Weights of a small segmentation model: 48-pixel images, encoder widths [128, 256, 512].
Rows from block 5 of the encoder, named by matrix and row number. Each number is 200 + 30 x the weight over its row's rms, rounded and kept within 0 to 999. All counts start at 0. After the name is the row's rms in percent of the matrix's.
# convs0: reduce pointwise conv (encoder.blocks.5.convs.0.weight, 64x256x1x1), inputs 0-127
convs0.7,099,210,184,188,191,163,182,214,195,178,178,180,192,241,243,240,213,227,232,233,163,174,227,178,182,194,204,184,181,182,217,139,195,198,187,139,226,164,133,215,211,169,206,161,194,201,213,213,211,194,174,196,211,207,174,245,190,237,170,186,204,145,229,200,234,186,170,211,239,228,209,130,218,177,175,254,138,156,181,178,252,230,217,181,166,215,156,230,167,236,185,199,205,191,203,183,176,162,191,150,208,215,220,198,162,213,173,180,216,228,256,186,107,145,215,203,199,245,193,227,185,239,198,243,190,172,263,207,189
convs0.8,105,202,243,158,212,213,209,239,184,194,221,218,175,232,170,220,192,216,219,192,209,204,168,233,143,211,210,181,211,215,208,210,206,159,206,243,206,218,210,212,197,204,210,222,156,194,161,151,204,110,212,216,215,164,168,168,217,145,245,212,190,172,189,213,166,244,280,194,218,216,170,253,225,171,175,205,210,136,199,135,174,134,175,179,181,142,245,222,210,224,215,146,174,178,189,213,176,200,221,167,208,163,187,171,160,174,161,240,184,255,171,245,237,212,193,170,200,165,201,184,190,200,166,207,210,206,200,174,162
convs0.9,104,168,155,198,201,183,181,165,212,155,250,222,225,199,169,197,168,208,190,194,212,198,222,185,160,193,181,183,196,214,171,206,190,203,206,197,253,217,199,190,163,234,189,148,213,201,190,256,206,190,208,199,165,179,231,221,265,235,260,217,166,201,182,207,150,216,261,185,160,194,195,242,175,181,216,172,213,215,182,237,179,239,221,162,183,172,170,190,185,150,231,224,165,174,214,199,157,186,143,186,187,168,192,236,164,191,214,223,183,309,182,194,168,185,203,204,203,257,192,167,207,221,251,194,166,253,199,142,154
convs0.10,100,193,256,151,218,203,210,205,266,186,190,221,177,213,231,201,195,179,272,232,191,230,239,223,233,219,214,240,228,201,219,192,187,140,148,241,201,200,263,197,233,204,211,173,202,231,226,209,201,188,173,190,168,212,215,205,158,200,318,218,212,211,266,211,250,221,182,170,222,215,162,163,200,212,211,219,244,203,175,166,162,170,195,179,193,207,204,218,214,208,175,186,187,251,263,186,208,221,206,254,202,148,177,166,206,181,204,225,192,210,210,227,158,181,214,197,220,259,167,231,141,156,211,202,260,227,208,209,258
convs0.11,099,207,239,176,182,184,176,231,190,182,190,195,270,169,151,158,141,179,188,219,268,211,270,154,203,174,189,184,225,248,186,172,235,179,209,180,150,235,246,222,167,190,172,185,191,169,187,193,154,181,229,176,227,198,153,213,255,203,179,252,200,222,215,210,191,220,265,232,204,193,169,170,154,235,189,180,160,200,194,183,189,152,211,206,189,191,239,159,141,208,207,218,206,184,150,257,207,147,230,205,208,185,234,250,164,205,164,247,201,191,222,182,202,207,183,134,209,221,195,203,217,190,255,221,162,204,175,212,200
convs0.12,097,238,234,203,174,213,181,196,186,192,220,188,176,203,240,195,160,190,196,129,315,201,235,206,181,226,205,201,154,194,196,196,221,177,268,189,173,229,203,199,262,260,193,187,252,204,205,212,182,215,208,200,210,201,206,220,263,130,166,200,252,189,189,180,203,196,192,232,216,195,200,196,197,216,138,153,141,171,233,208,244,189,161,191,199,212,180,237,244,189,232,193,213,206,206,213,163,227,205,192,175,169,210,213,184,179,232,217,195,196,154,213,150,230,201,165,219,184,160,184,246,148,203,220,152,214,204,186,197
convs0.13,103,211,147,214,167,143,224,229,193,182,216,161,177,174,182,217,202,224,207,228,188,194,193,170,262,228,191,214,183,219,215,170,180,199,231,207,188,245,182,220,154,178,178,225,198,227,201,222,192,201,174,195,262,203,155,194,176,200,157,227,174,160,257,216,176,181,178,212,233,205,260,204,206,180,139,214,235,154,186,205,267,197,184,140,227,190,216,249,207,221,168,243,189,220,211,196,195,147,178,207,230,185,207,247,188,240,159,210,260,155,157,234,207,265,186,196,211,204,259,219,191,257,189,240,198,194,233,216,242
convs0.14,100,211,195,138,200,216,178,188,187,244,216,194,223,175,175,221,214,164,190,168,249,143,183,195,182,201,220,191,225,203,209,272,220,167,178,226,259,215,173,134,266,172,196,188,209,214,209,185,214,201,136,210,245,198,229,258,224,209,195,199,197,171,209,159,189,250,155,182,212,219,179,242,260,194,235,118,168,165,189,190,180,202,209,171,212,167,171,246,155,169,162,213,198,219,205,226,207,281,180,210,174,237,211,174,207,198,181,146,297,232,217,235,216,260,239,219,200,199,169,174,194,245,179,191,208,212,170,219,208
convs0.15,103,249,203,196,178,189,248,317,157,190,165,244,230,260,181,217,224,216,242,194,177,242,233,200,159,170,191,235,212,224,177,216,225,228,232,175,206,146,200,192,240,249,218,149,228,173,214,218,189,191,153,206,193,208,237,173,203,200,221,220,201,196,175,215,205,205,232,216,221,256,184,266,228,198,190,225,158,166,238,113,206,185,201,179,210,196,195,181,158,186,177,201,155,189,202,214,230,245,181,190,174,192,166,200,222,184,204,206,230,227,269,234,205,213,202,189,280,234,205,262,187,165,192,249,205,227,227,201,216
convs0.16,097,212,184,189,193,228,134,207,171,212,216,164,226,206,206,212,211,199,199,169,301,197,211,209,200,205,159,207,234,267,157,213,192,188,223,200,294,199,110,217,199,190,190,187,168,207,151,174,163,202,182,229,196,190,185,192,230,209,182,202,211,164,176,161,214,229,212,258,145,239,182,241,191,170,209,180,151,186,217,213,173,198,189,191,230,187,191,181,129,231,244,210,205,167,160,223,127,171,232,154,181,240,195,181,234,223,239,197,216,153,143,200,214,244,199,243,198,194,225,185,198,178,220,214,179,234,182,243,161
convs0.17,104,204,194,191,182,215,168,249,238,218,173,172,202,198,207,160,168,223,215,189,166,205,177,168,186,151,175,155,154,179,226,116,170,225,235,275,203,186,159,215,203,203,237,194,267,236,202,235,171,212,205,173,138,193,201,176,218,198,204,184,165,185,201,240,158,156,253,210,198,210,249,118,228,237,182,205,216,173,148,199,249,213,280,147,216,181,154,172,211,182,214,201,237,204,166,155,196,221,172,163,180,199,182,186,170,240,184,213,205,220,210,271,192,177,146,180,205,215,238,271,171,170,179,209,200,209,214,178,211
convs0.18,101,196,202,185,175,203,171,214,274,282,164,264,202,229,232,211,246,188,250,230,179,216,233,214,233,196,174,247,172,202,217,183,190,239,199,181,197,214,221,174,226,171,186,203,177,182,254,216,259,229,244,191,185,228,218,236,198,264,219,214,208,204,270,176,226,168,188,242,244,206,187,220,212,187,211,160,242,170,179,222,208,241,195,235,191,196,227,267,240,226,187,201,262,172,189,272,242,201,230,210,149,268,214,186,171,198,190,157,238,235,265,146,184,253,194,181,186,173,207,261,225,179,188,230,224,170,192,203,169
convs0.19,102,200,206,288,198,168,264,201,178,206,189,184,200,133,243,162,201,227,260,178,215,250,248,142,145,211,232,144,177,226,199,162,171,253,188,216,247,210,185,200,192,185,207,202,189,243,168,212,212,240,185,263,218,172,210,184,218,186,230,208,202,220,211,235,232,225,193,133,220,192,256,190,157,186,256,185,166,175,154,177,177,217,207,215,239,180,150,205,167,202,204,206,220,255,189,224,238,206,253,233,199,165,183,175,167,186,174,223,196,188,239,218,195,212,188,158,207,216,203,180,241,175,190,225,178,198,155,208,195
convs0.20,101,153,212,218,214,186,204,234,221,162,193,263,187,262,230,223,182,201,191,222,142,196,192,240,221,178,204,167,168,212,209,256,180,180,222,176,231,224,216,240,212,244,211,204,231,217,200,134,171,240,236,196,198,209,202,226,186,190,178,165,175,242,239,165,207,188,186,229,199,220,194,236,101,245,163,231,228,221,192,179,209,223,176,195,189,168,174,194,253,203,183,176,192,145,172,228,208,227,211,217,228,199,163,233,189,203,220,201,213,192,217,219,234,242,245,194,197,165,281,214,198,182,151,164,144,157,143,188,218
convs0.21,098,164,197,219,187,247,220,160,176,154,209,258,189,192,217,216,202,220,205,194,184,213,175,210,166,218,202,217,196,207,204,170,206,254,146,189,179,192,168,239,215,165,170,169,201,246,218,247,233,199,202,259,224,203,217,199,224,235,188,135,177,230,157,198,262,189,149,219,161,209,210,176,232,211,174,203,186,176,178,211,174,238,224,175,239,233,146,175,216,234,219,197,221,168,207,223,263,244,134,200,189,219,228,148,198,234,140,175,232,244,207,212,185,204,210,152,139,180,172,165,158,155,197,213,202,213,183,194,148
convs0.22,096,211,206,174,186,194,164,170,230,199,196,200,240,227,216,230,278,187,177,232,178,213,221,211,170,246,196,218,192,169,169,238,198,164,217,185,185,194,177,278,198,183,223,176,179,217,220,203,203,225,214,215,183,202,260,225,196,204,119,172,231,207,141,173,215,196,203,255,208,274,163,230,179,221,223,220,203,184,272,212,147,188,242,126,160,204,191,210,187,197,199,230,205,171,195,197,160,224,249,204,175,167,190,167,199,196,130,163,179,252,208,216,167,246,191,222,183,200,185,198,211,231,190,210,238,176,208,189,259
convs0.23,097,206,212,155,208,216,214,153,185,202,166,177,174,240,176,240,179,182,208,173,195,204,197,222,188,200,224,190,187,165,159,191,173,162,217,197,197,222,177,180,232,186,216,243,149,209,215,190,169,191,110,200,182,173,183,175,223,206,243,177,244,195,220,217,243,191,197,233,168,253,174,188,176,176,236,197,158,269,215,251,213,215,182,204,202,212,219,189,213,211,140,207,238,189,177,161,188,153,178,183,241,163,176,203,217,166,176,203,201,225,180,207,232,214,177,187,212,122,183,260,188,275,170,149,169,225,271,187,226
convs0.24,096,230,227,188,193,153,238,162,218,178,204,214,218,215,213,192,219,168,191,232,277,151,230,185,217,205,204,236,222,244,211,228,191,179,234,256,205,161,198,188,197,271,181,228,153,223,179,154,187,173,267,215,190,164,176,186,218,178,180,277,169,222,197,168,178,221,188,235,224,216,274,211,190,184,166,224,154,209,239,162,221,211,170,187,214,227,195,224,182,151,224,222,137,186,192,211,148,271,170,234,190,215,230,220,243,218,249,180,171,208,240,174,254,199,177,151,200,202,218,260,254,157,255,224,243,183,191,237,158
convs0.25,097,210,155,187,243,198,177,184,189,159,194,195,230,206,206,193,218,193,155,214,212,163,220,238,129,186,203,180,149,215,242,287,217,167,208,163,206,216,198,226,184,204,210,192,229,157,224,281,238,185,250,174,169,211,184,139,229,201,230,209,210,135,258,250,155,205,177,176,191,250,158,163,181,170,195,207,160,237,196,146,214,133,184,136,145,181,154,218,217,214,223,218,189,211,177,172,210,156,189,133,109,193,252,172,186,225,184,199,215,236,176,249,176,169,186,192,216,202,204,178,199,171,186,137,211,232,176,186,256
convs0.26,104,217,226,189,217,181,196,160,167,161,185,220,175,166,230,153,177,178,180,166,218,170,177,204,275,197,186,166,185,180,211,138,194,190,236,207,187,194,158,184,177,231,216,207,230,221,267,220,167,214,240,174,243,178,204,191,201,153,121,224,184,222,201,166,195,208,226,157,228,178,210,151,251,213,181,196,199,202,287,227,182,182,205,224,183,176,148,247,210,203,233,257,209,207,205,249,179,211,204,225,204,160,199,158,185,167,185,210,209,213,185,152,210,161,174,180,196,178,176,166,209,158,247,162,195,239,251,190,239
convs0.27,094,225,195,206,207,177,214,175,166,130,246,183,148,207,234,204,214,179,235,143,168,187,257,204,172,190,131,203,198,175,205,150,185,146,195,223,177,170,153,209,172,160,188,221,138,235,231,182,228,194,210,209,181,189,194,162,234,171,169,227,197,179,237,213,162,211,220,217,154,187,147,165,166,221,177,191,177,202,227,220,177,196,191,215,228,238,233,190,163,180,221,161,169,193,209,163,218,194,253,218,182,176,241,211,194,197,248,215,225,254,205,200,230,229,192,195,171,211,149,175,166,209,202,178,178,178,203,227,155
convs0.28,100,210,210,220,184,191,210,170,159,189,213,150,174,158,193,172,214,161,147,236,238,203,169,187,206,235,254,239,198,145,184,219,140,182,237,271,197,237,170,198,201,184,211,183,207,186,228,220,201,171,211,193,206,215,220,172,167,200,211,217,217,223,175,143,146,208,216,165,232,179,255,206,144,233,182,237,196,120,256,191,239,227,127,217,180,175,226,253,218,173,196,159,199,171,193,223,177,249,216,223,198,192,195,216,179,199,239,183,137,162,171,189,239,150,145,150,200,204,175,202,182,215,231,205,158,240,213,234,235
convs0.29,098,170,207,183,206,195,194,236,172,223,234,188,180,194,169,216,236,222,194,216,172,164,242,178,178,237,201,172,187,226,179,171,184,127,189,160,186,221,135,178,203,198,214,228,225,205,149,239,146,219,208,173,158,188,205,184,196,146,178,209,149,199,240,153,153,194,131,219,199,210,174,262,198,156,208,220,164,165,210,219,179,252,171,213,255,200,185,210,184,155,178,174,155,191,125,178,212,236,159,186,210,155,235,251,231,176,230,212,206,247,192,241,179,241,162,125,176,179,186,197,174,245,167,202,171,170,214,219,204
convs0.30,098,250,167,169,160,193,221,198,199,197,126,176,186,199,202,195,223,159,215,212,176,206,185,143,175,234,192,136,157,218,210,208,227,220,205,281,251,170,184,242,235,206,139,226,200,254,191,184,165,174,191,226,177,172,189,210,237,188,207,219,233,177,238,169,199,209,206,178,244,214,160,174,227,198,221,266,187,269,229,234,189,274,218,199,218,154,218,186,180,229,211,231,134,190,209,210,164,165,213,188,203,237,174,153,182,191,181,200,200,217,192,254,157,155,144,187,182,225,199,272,194,164,228,175,209,237,216,199,244
convs0.31,104,221,272,188,185,170,209,183,181,167,211,204,213,189,203,156,163,208,206,191,184,194,183,193,160,179,166,186,210,256,200,169,227,214,147,228,226,233,204,165,197,205,187,179,286,206,212,286,190,177,228,213,192,213,157,158,143,210,168,226,182,224,199,200,220,211,210,257,149,208,220,165,280,261,198,230,216,211,224,175,184,208,219,176,168,210,169,229,223,223,227,189,191,215,220,231,183,147,206,196,232,200,230,144,287,170,206,192,200,171,224,225,221,214,180,188,257,231,219,195,256,170,233,181,226,192,198,197,157
convs0.32,103,204,162,239,233,202,151,168,196,231,164,188,169,231,194,189,198,211,165,204,202,214,244,215,167,186,186,215,196,187,217,167,202,189,206,202,179,302,208,184,196,194,185,212,187,204,152,208,185,249,163,169,204,204,201,196,186,203,174,223,221,175,220,214,224,245,172,244,270,242,155,186,187,225,236,201,139,203,163,232,208,185,238,240,206,205,247,226,200,169,259,237,141,174,139,222,213,154,185,178,181,215,189,185,264,171,201,209,178,225,204,146,250,213,164,187,232,170,169,194,226,148,195,185,185,235,192,190,193