config.toml
encoder_arch = "resnet_bottleneck"
model = "segmentation model"
dataset = "aerial photos of the United States (SatlasPretrain)"
train_examples = 101725
image_size = 48
crop_scale_min = 1
horizontal_flip = true
color_jitter = 0.1
num_classes = 8
encoder_norm = "batchnorm"
encoder_activation = "relu"
encoder_depths = [2, 4, 4]
encoder_kernel_size = 3
encoder_stem = "deep"
encoder_avg_pool_shortcut = false
encoder_widths = [128, 256, 512]
decoder_norm = "groupnorm"
decoder_activation = "gelu"
decoder_weight_standardization = false
decoder_widths = [32, 64, 64, 64]
decoder_blocks_per_level = 2
decoder_block = "basic"
decoder_attention = false
decoder_upsampling = "pixel_shuffle"
init = "trunc_normal_002"
residual_init = "scaled_by_depth"
optimizer = "muon"
muon_scale = "original"
lr = 0.017
momentum = 0.95
nesterov = false
orthogonalizer = "newton_schulz_5"
adamw_lr_other_params = 0.0022
grad_clip = 1.0
steps = 11600
batch_size = 512
epochs = 58.4
lr_schedule = "cosine"
final_lr_fraction = 0
warmup_steps = 2320
weight_decay = 0.006
adamw_weight_decay_other_params = 0
Rows from block 8 of the encoder, named by matrix and row number. Each number is 500 + 40 x the weight over the matrix's rms, rounded and kept within 0 to 999. All counts start at 0. Numbers have three digits each.
# convs1: 3x3 conv (encoder.blocks.8.convs.1.weight, 128x128x3x3), inputs 120-127, a 3x3 kernel for each
convs1.32:407475437502559481531469547549598563403523517459463475542483508487455459564621569518534509482481526460511541535561520510568452565501570496520468478529553516468449491561478491517441487453456511534610515476484504504492
convs1.33:417490528403516481449519519447417484522542562513463414471552583456519446512474452566485534563534555514469474497546559549521482497510492497592537499532452532564531507486449499555519458525491565542489511458553504506517
convs1.34:485564547501482538508467539534495534477405468457486580474463500439517497480548517531473550474471426532433501549451466485454481461510475540514510450466478572503505470493520497487486521551524472573501472529473461449456
convs1.35:429500523467537509524520476444477479435491505576559566490442483412472455538515525643453494398461447503397515488494453486490473529455481516521445463491496438436430459510559510516505533494566491498453510512466548411509
convs1.36:613479525462521640533499469528573549474472525553506511493418437522445474540551464525469459548469424443462521497472489504498567520425510490447493476474549488475485524428528463514522470460538523465517479512485524530461
convs1.37:500476489516576516456501490460435515466538536520477439520512475490531460462552496488506560562509486521511488528490497541535481582511488503502518531540470576486463488473518491454543450463563512530479541547516491499536
convs1.38:512473426470409556522501513524631446506428617452555531450429516499569499475461470496526521478455490504465489484510537509409532478582440428442482481529476477499483567532427516470502435505451539527442545508503550514533
convs1.39:512458493485480470482491498522515508502523519513494527502517547556432463507501504517451528507473463503475444460470526432565451525494466481483520461502449506526481519439504454497410510380451472472462532524488452513502
convs1.40:542521468621503541468522430534432470496479495498458439464532494498505511520490496518478462489562550576501525497571539401472609497499405484482512462485455565534552512494494528513497443538502504534544533472494524496509
convs1.41:438503452527549457462459535511417507534557496518477495469513461481520531477557477495503461545455495507528506537472545542441494474532469542448543486498479568490550455499496544542528516469485509462482509474520486494438
convs1.42:479600533586540530505465562491487479432492503463503516486425454560563558548539520490540539538499517498511481508505507474443487502463468485500480522552537519517561460513474463529512435559519491447464492477438534526480
convs1.43:495481490525480540591555518515579505424454476523480529506535511500510492537470555518477530541437507554465504538524519464478502486460483539527528473412502528530487527552513536529493533500523430513500531555459504498526
convs1.44:525449492425435493494391488525509427532529453473507518501548552461505507487489482518490544504561495519528496527483470528432495540536520454538595492554495466548559511552518489575547516503515556541525495485445545460438
convs1.45:509380551576517577553577575493587522470422610529471513522539463561597542480476476509503496485515506501539545488530490525457476546496445422485459519503454510544465481486448484492464459512435547478502451517468599508517
convs1.46:549555547487513468452459513453517501446504392486462426522495438455504554457497474497512543527531535507565564517482506410439508474468541475502493486477513465449461498464513489519468543521515474497498442508479475541422
convs1.47:512584470422469538494516514445554475444455511540500407515489486558515496461539527525517477531529524467476506578512474533464505508502469582496521506458501442479528504503468494478478549499433468460473476528550540542512
convs1.48:516515583484494500558429469481496562393464448503552473498470528401484477477513531503585465534497494453517476456484416606535528500562503501469453463426449461517507446462511491375491531452474498570506479525435522502523
convs1.49:479467600523491546460513522508483526469474491525535477474445495502481441454451438466482485539470601485476532400531503466477543467533473492500519530495485479528520495468458504479485446518520481476440484483442581490497
convs1.50:465511542473474477504505473491458489445485514503487420526496454469557482433468453477532505423500478555485525466440473465486452589493469494453534504475519453469521492517519539427492459505496505525469429522476459487481
convs1.51:499429425496493563462548509536438473424648563571552475567539554462500550465563529531521502471524528479504495496448547464507442474488440577482460513535424564495507538440478491335413511403459463522484502542434475612578
convs1.52:511470493577578524421442480462476495504538601488488512525476440536498483570482531532458467492482516522454569489470472505491508500414570494497528546496511524471499504514494548458462450508481512449476527472466532451500
convs1.53:508489509576535537589546604474417452450548443586500490474473491414423452513512525450475590500563500596475515556519538564414521514512453455437537509500430547516540412427483453488557470493485591545518480531548538533522
convs1.54:502533524512487494453476433466520531507574554602548452504454412578441463557504503605524543464530561513560532542485510491548470477488414505456487560492491538456558491474550536493590513578567445501420479507460464533438
convs1.55:552614488529524497486511572539530469465505470538551454470451503510476472480525545530566540544492509494558569482481584555432495518442528440504525473517542462554488502461477450489405440481474548494512535501518472489438
convs1.56:510442491449514515573521493543522529503461469454561574587540518503547489488521468442572512493447510500453483562561542458440536533572545547512458513503444450560450447449517461456457466503497558469513480485505487460453
convs1.57:495434438456520454494479467437461494506497488487532488564490443497458484552547572466505540482478476465507450529522505581497503558513463538500519539486529517498505513463425473538453488515569521498468496399470462498463
convs1.58:544456486585509481455535455498474529489520542451434513458431485492446468530515560530500518461545480487460566482498469485487456568502518489415476544452553527443531510507528517533450547480495447548488453557575483489424
convs1.59:512559475460482469555474501499510562442412448539538451523493515470405422496416480533521474506437486463530504465527537457469510521471480480547555495478450449435446505460510556438484494452505503504463484458503522386466
convs1.60:469461475448495572535508441518555421510493465531508511470520590488541517528525537492544494536482518421451559474542482535534540500540498509508470493517436523495458523440507512504496508555531493472538509509432516546495
convs1.61:529431414519536454451499506434516472521588468433437528421504541548462477520544505525567534496468437492487460466500505464512525502557530465416471484514459476462472555463492491536465520483463468476488513503478581477483
convs1.62:581515527581445567571595511485499530582541478477558531497427512542500533492482481521471472547504450471475468522477469464499469464536515502490469531513479486459553489513515423460507471441436518514518510460519575516575
convs1.63:529539518485503446431400500488541487492480403490426475497438449461467530508450434517545506551502522535559488520555473469445493469504476429568471512486492483517482551581492569438434496485649548444485505543476532513490
convs1.64:507502499470480459465491466531566468471557550493486504533529493546505527496493581547535534501505497501469508471512460494432438463515548488546494506489461497504472483537408433443483506571573514472471500511545493559539
convs1.65:496477473426533507554548456453541476561527489496590498399542517580445574479475483511467438457434497499494506557450493522483462504527495514516578556600434475537488531568573488497477483574483499464455535466519488529562
convs1.66:491446418511508482500541532441541508485487452441480504459500505479438459537451504421423478520470472485483417521483510537444505490548471458538493477453475489459494574458549478550496555556548422540458538477522436519495
convs1.67:543491580532523510446475507507540522478444473481456465517478530505520520511508489492452476481486472501459493529515557501481462549556489465522514474496493481525548502520423524490522538423436566462511487503464528465544
convs1.68:479491532445394501541502525491484541432444504520516505565498499483449627602532557497520504552453521544496554469498524532444545437462520546526538411488482476448457477542555574488513544508486396457388496488494486526505
convs1.69:559479500479460569548432530508498547499459519556469552492510483499430453480580502539489440590509516494511452523598584453451510530617503421487530506476561515500498570616591527556475500497523526490488529430533511457477
convs1.70:449483514524557518525444549535520415573454461493520500521574466497394405504506510485458520501479523452487508429465505413494472512512530554553551528484486499481494488472432498493414556492468539502466508498468462476492
convs1.71:448535475498500534410507456470539456479521530487547443475452545507497525511469605517491515530548483569550455491539487483452530426513459498529510507538488532567471497517482504457433450517487511541488581548503513531484
convs1.72:500582460453506488467517497429518479453468513488456484477545515535491473497524469432490458499520475527508493529480442474494457548585511488517546529443530492485508532468504520492462512471499543549523513453478572524470
convs1.73:513513551468537533522538529466461419483509498522516502490455447514521480549588488535521457454490505502507414499462535426502509540444506561507514506520499501531547599447469583486477459498502449465505536555524517533496
convs1.74:484588490514514504558494492560481516446442467456543476451410461465527588497553572517451493513543496468571520533464475518486467496440460488483464503475524507539522497526529468527452516446483446428534481523569529552508
convs1.75:530529503489484483492572588549526470518447386503455533504465487614525567539481484506453483517506436529528489469505506435480475470438484457549489515512524462443423474479492417435512432441482519454504418475491462536498
convs1.76:524524505459534517576571497518489435533549402473485472517498429525508472559502447543537501547581530558521464533547442549516346483525475520566445503503448514491452486492546501544508473486503479504480462450479434490516
convs1.77:506482459502499599468454527479457393470503524414545487529497527490501555559486542553508486454475476520458483532579525546527518523495508527532544440471475454493501505518537457525514493564453492488550508494437484372493
convs1.78:511516525533498530453467429507615487479537506475505495499507521535522525546485537516469515488505510561507607480522502499516380489570482517496486561525497492512497481601528463473492487529499545534559478496551515494503
convs1.79:497476489532612549498471511537584473557503524556509530483464528486511519457497548503450503554524520534536533482545516421493529488480572534539518434493510533498532438466492424478501535539472438547477488535485466492474
convs1.80:530538528534524528493499461507523468477464525511566502512460529590478528474458446554555458558486584477438504527569519430424507445441510535553544545496537494564552533478560499523484481475500536571507497544533497505458
convs1.81:484493454455508475530533496542559498522494476491549491518511640431520477518564477517553542527501521529495464515444524511480509556498490495569523462509494541543574496499461480472432456460394500477491485520481474502487
convs1.82:520523498385458485472486462558441504480488483456494465514509538500490446481508454486516529544469476523524511392477530512434520474458537504458476486482432512529492512464466491530438495487587486431490510478459392437399
convs1.83:479513536522467450501521474504429432479500481571533456523448543439486520464541480438517486525558508534506482540550462511506452490528524440479537498450515571545468488477502509503527422472481517416485481463466495497518
convs1.84:480535475518492486495472485534482466531466473537530513452541532488459510498536483521499497494476442526540576499500552510503482519469438562541460501460472457491436493503502456496529510515576501485457592520494424451431
convs1.85:488522548528499537470448485577481553522489531475458529481537448468513501489467448443597491444484479517587517519475558475559532556550535564472492547508511452455513518556437585496480573530507471469480488491509462456511
convs1.86:506449511502549508471526518430493489486514542500617514436504475551431461466512453463545529429420472469453434544540489496504547533446498521507539515478500486519431507467404576452511494539538540501542518523472461509482
convs1.87:495566546504543528461435476449511442463450412428497527580456502514537549403403482497421523555517546475526452507475463420472515490431456475504448514445471468459411475501475511535501433426472509496477459510455462590445
convs1.88:525433496464462475456477515513453532535487522479435540467499542519502504445487456504447526486518497488425448555569541418529473495422493471493494498467468447498503509547503496489512559546560515448495531477527477491500
convs1.89:499491562489415458454487406488516441492490496532435393539546476474471469516476478529482547611541473489505470502454510451464425474498487500492490453529458477540504515479420583455480516381482509514430541547520450452477
convs1.90:485458440532514525561514430499456541469494488446486423510434483482550488519506430448523507444504503502451537540546505615493446542525449512513524493521527477497490445502499507467492479523535523483473513488448459479551
convs1.91:479516520534509545532464490537515475531456475526595524503509528586532499437505509517504461483460517484533486516517503491627538502537525483471430565543518543550497548508503542488565442502511471466501461540483404468483
convs1.92:457464452505487448443490515556467435511503472437520545443535511476530530585551516538578453502517477520513519496497557554537530475499542527490568518517521529472460500473433549525429545547472503549546498485513528482519
convs1.93:559526481455594510452406462489525541401516500464489482549477459545488526476517505407565487571527626525521452417574514529525540480465480499565464466500504550504488510523485555501465565504459473505500469466498508494467
convs1.94:534482479491536504460525500520517584505443507506449511525488487537542449561527496532473443468491484482442481499477492536584473459554502505529481467545448475477503470461492489431506528521455480521428529509518525530514
convs1.95:539471479500534524504507509480462431508488481445460474535497598472525523508463544495514479503533509523518485535509532506470459434469533470464478526500484539482508600495499479494496525518532499529472570535438518486483
convs1.96:451478473486530499472550567565517512550527465502485468445415531465493540527534554488487483549429461443473490551512538445494545460434475475491469465412510519469489508514434546495444530580517527496517524571448512502511
convs1.97:454470491529498488497480440468479515486625531555544482503512519413457501431515548520502527459582556473530502555478541538521560494490385491485487446500490536483506522560570531466559452544483457407494422502482439433516
convs1.98:539517498425490453549509501455484550557489486554471466472535504474549558474461516520465521503471453561546495427523581583502404488532445496521519513508516511501471517527458474531490523495508511552531503495571443503496
convs1.99:509477449530423463551507475457469523494496492567477479474459440489536494495570527543508555461436514535495537402493465589501473473516507485443481465509503494482555439492576482500519478542440486445466550486442494494495
convs1.100:426513531525522525525468453470487552519489412512437501543596523471541484481542450479479582500532498468511499412376517488452538582475437475475492468486502577527441517525522498563534528518479491487479432519464392498476
convs1.101:521571516506538486640510526460455551523520475532509519449498401569491497531540472514488490493493475469521499455520493428503487563552537467473492470512468552508483485564573533528509533500542604599521565557443477527475
convs1.102:525450544488513485456516432504467435486506457483544524421444464514550506479498491515437483553462499449501457456485421465482444533603440527472451502501435449506477457470431457512513497523489573558504408480528441421498
convs1.103:502568496492505487524539511457572461411487512465517529450511469603510597523497498516535461471502502401512487545552545461519455500490507477510500491489525468544572463406487485469433504498482540529549566413526495488520
convs1.104:464517516434465563508466418486540505494536446492536510499538529471518576560498439521482514535464479453491500449426506515483494533486434510524516462551510459489469508498434554560488425486464538507545470502480528479491
convs1.105:458450509468441512471524493550468425630450493504484470481449565463473481482478458563521484533553436431530492477528502482472457529503478475464596498507414551503528503353434463570514446547481499466459515454416486475477
convs1.106:432532496461487444507474535547487556511566469462504458528520467475528457561512568514553483485498447573458469485507431621533551462456520502546542464478502475450495484406460528455471434513429547478511515450519496506570
convs1.107:420504416569561447484530532464421456582595477472445481434527533516508467546448548465454490423519483456489480505535497461522521423452402559475500532445467522494538584581461530566480474575545467480430482521512520483497
convs1.108:562513470422461540534444529569608544569533531438478480515490517430494480583517500474507577537436563560524490549500465595452536449506479510479504520554576521487520500468449499397421462515437470581532481502482544502504
convs1.109:484550562570483461496565489459502499504453521532622522460433492588501490525564516515470463505464446511565473568548507550526444489540506517529494520506461510577517502478507460517482500473475478486481443557520439503521
convs1.110:458412449548449492466516541451511517535409436542590514521458463502464429496483469463493525496547526474480492443460529514590477472486558517460493513414429485512475541577449570553529466604497465464500519524435456534506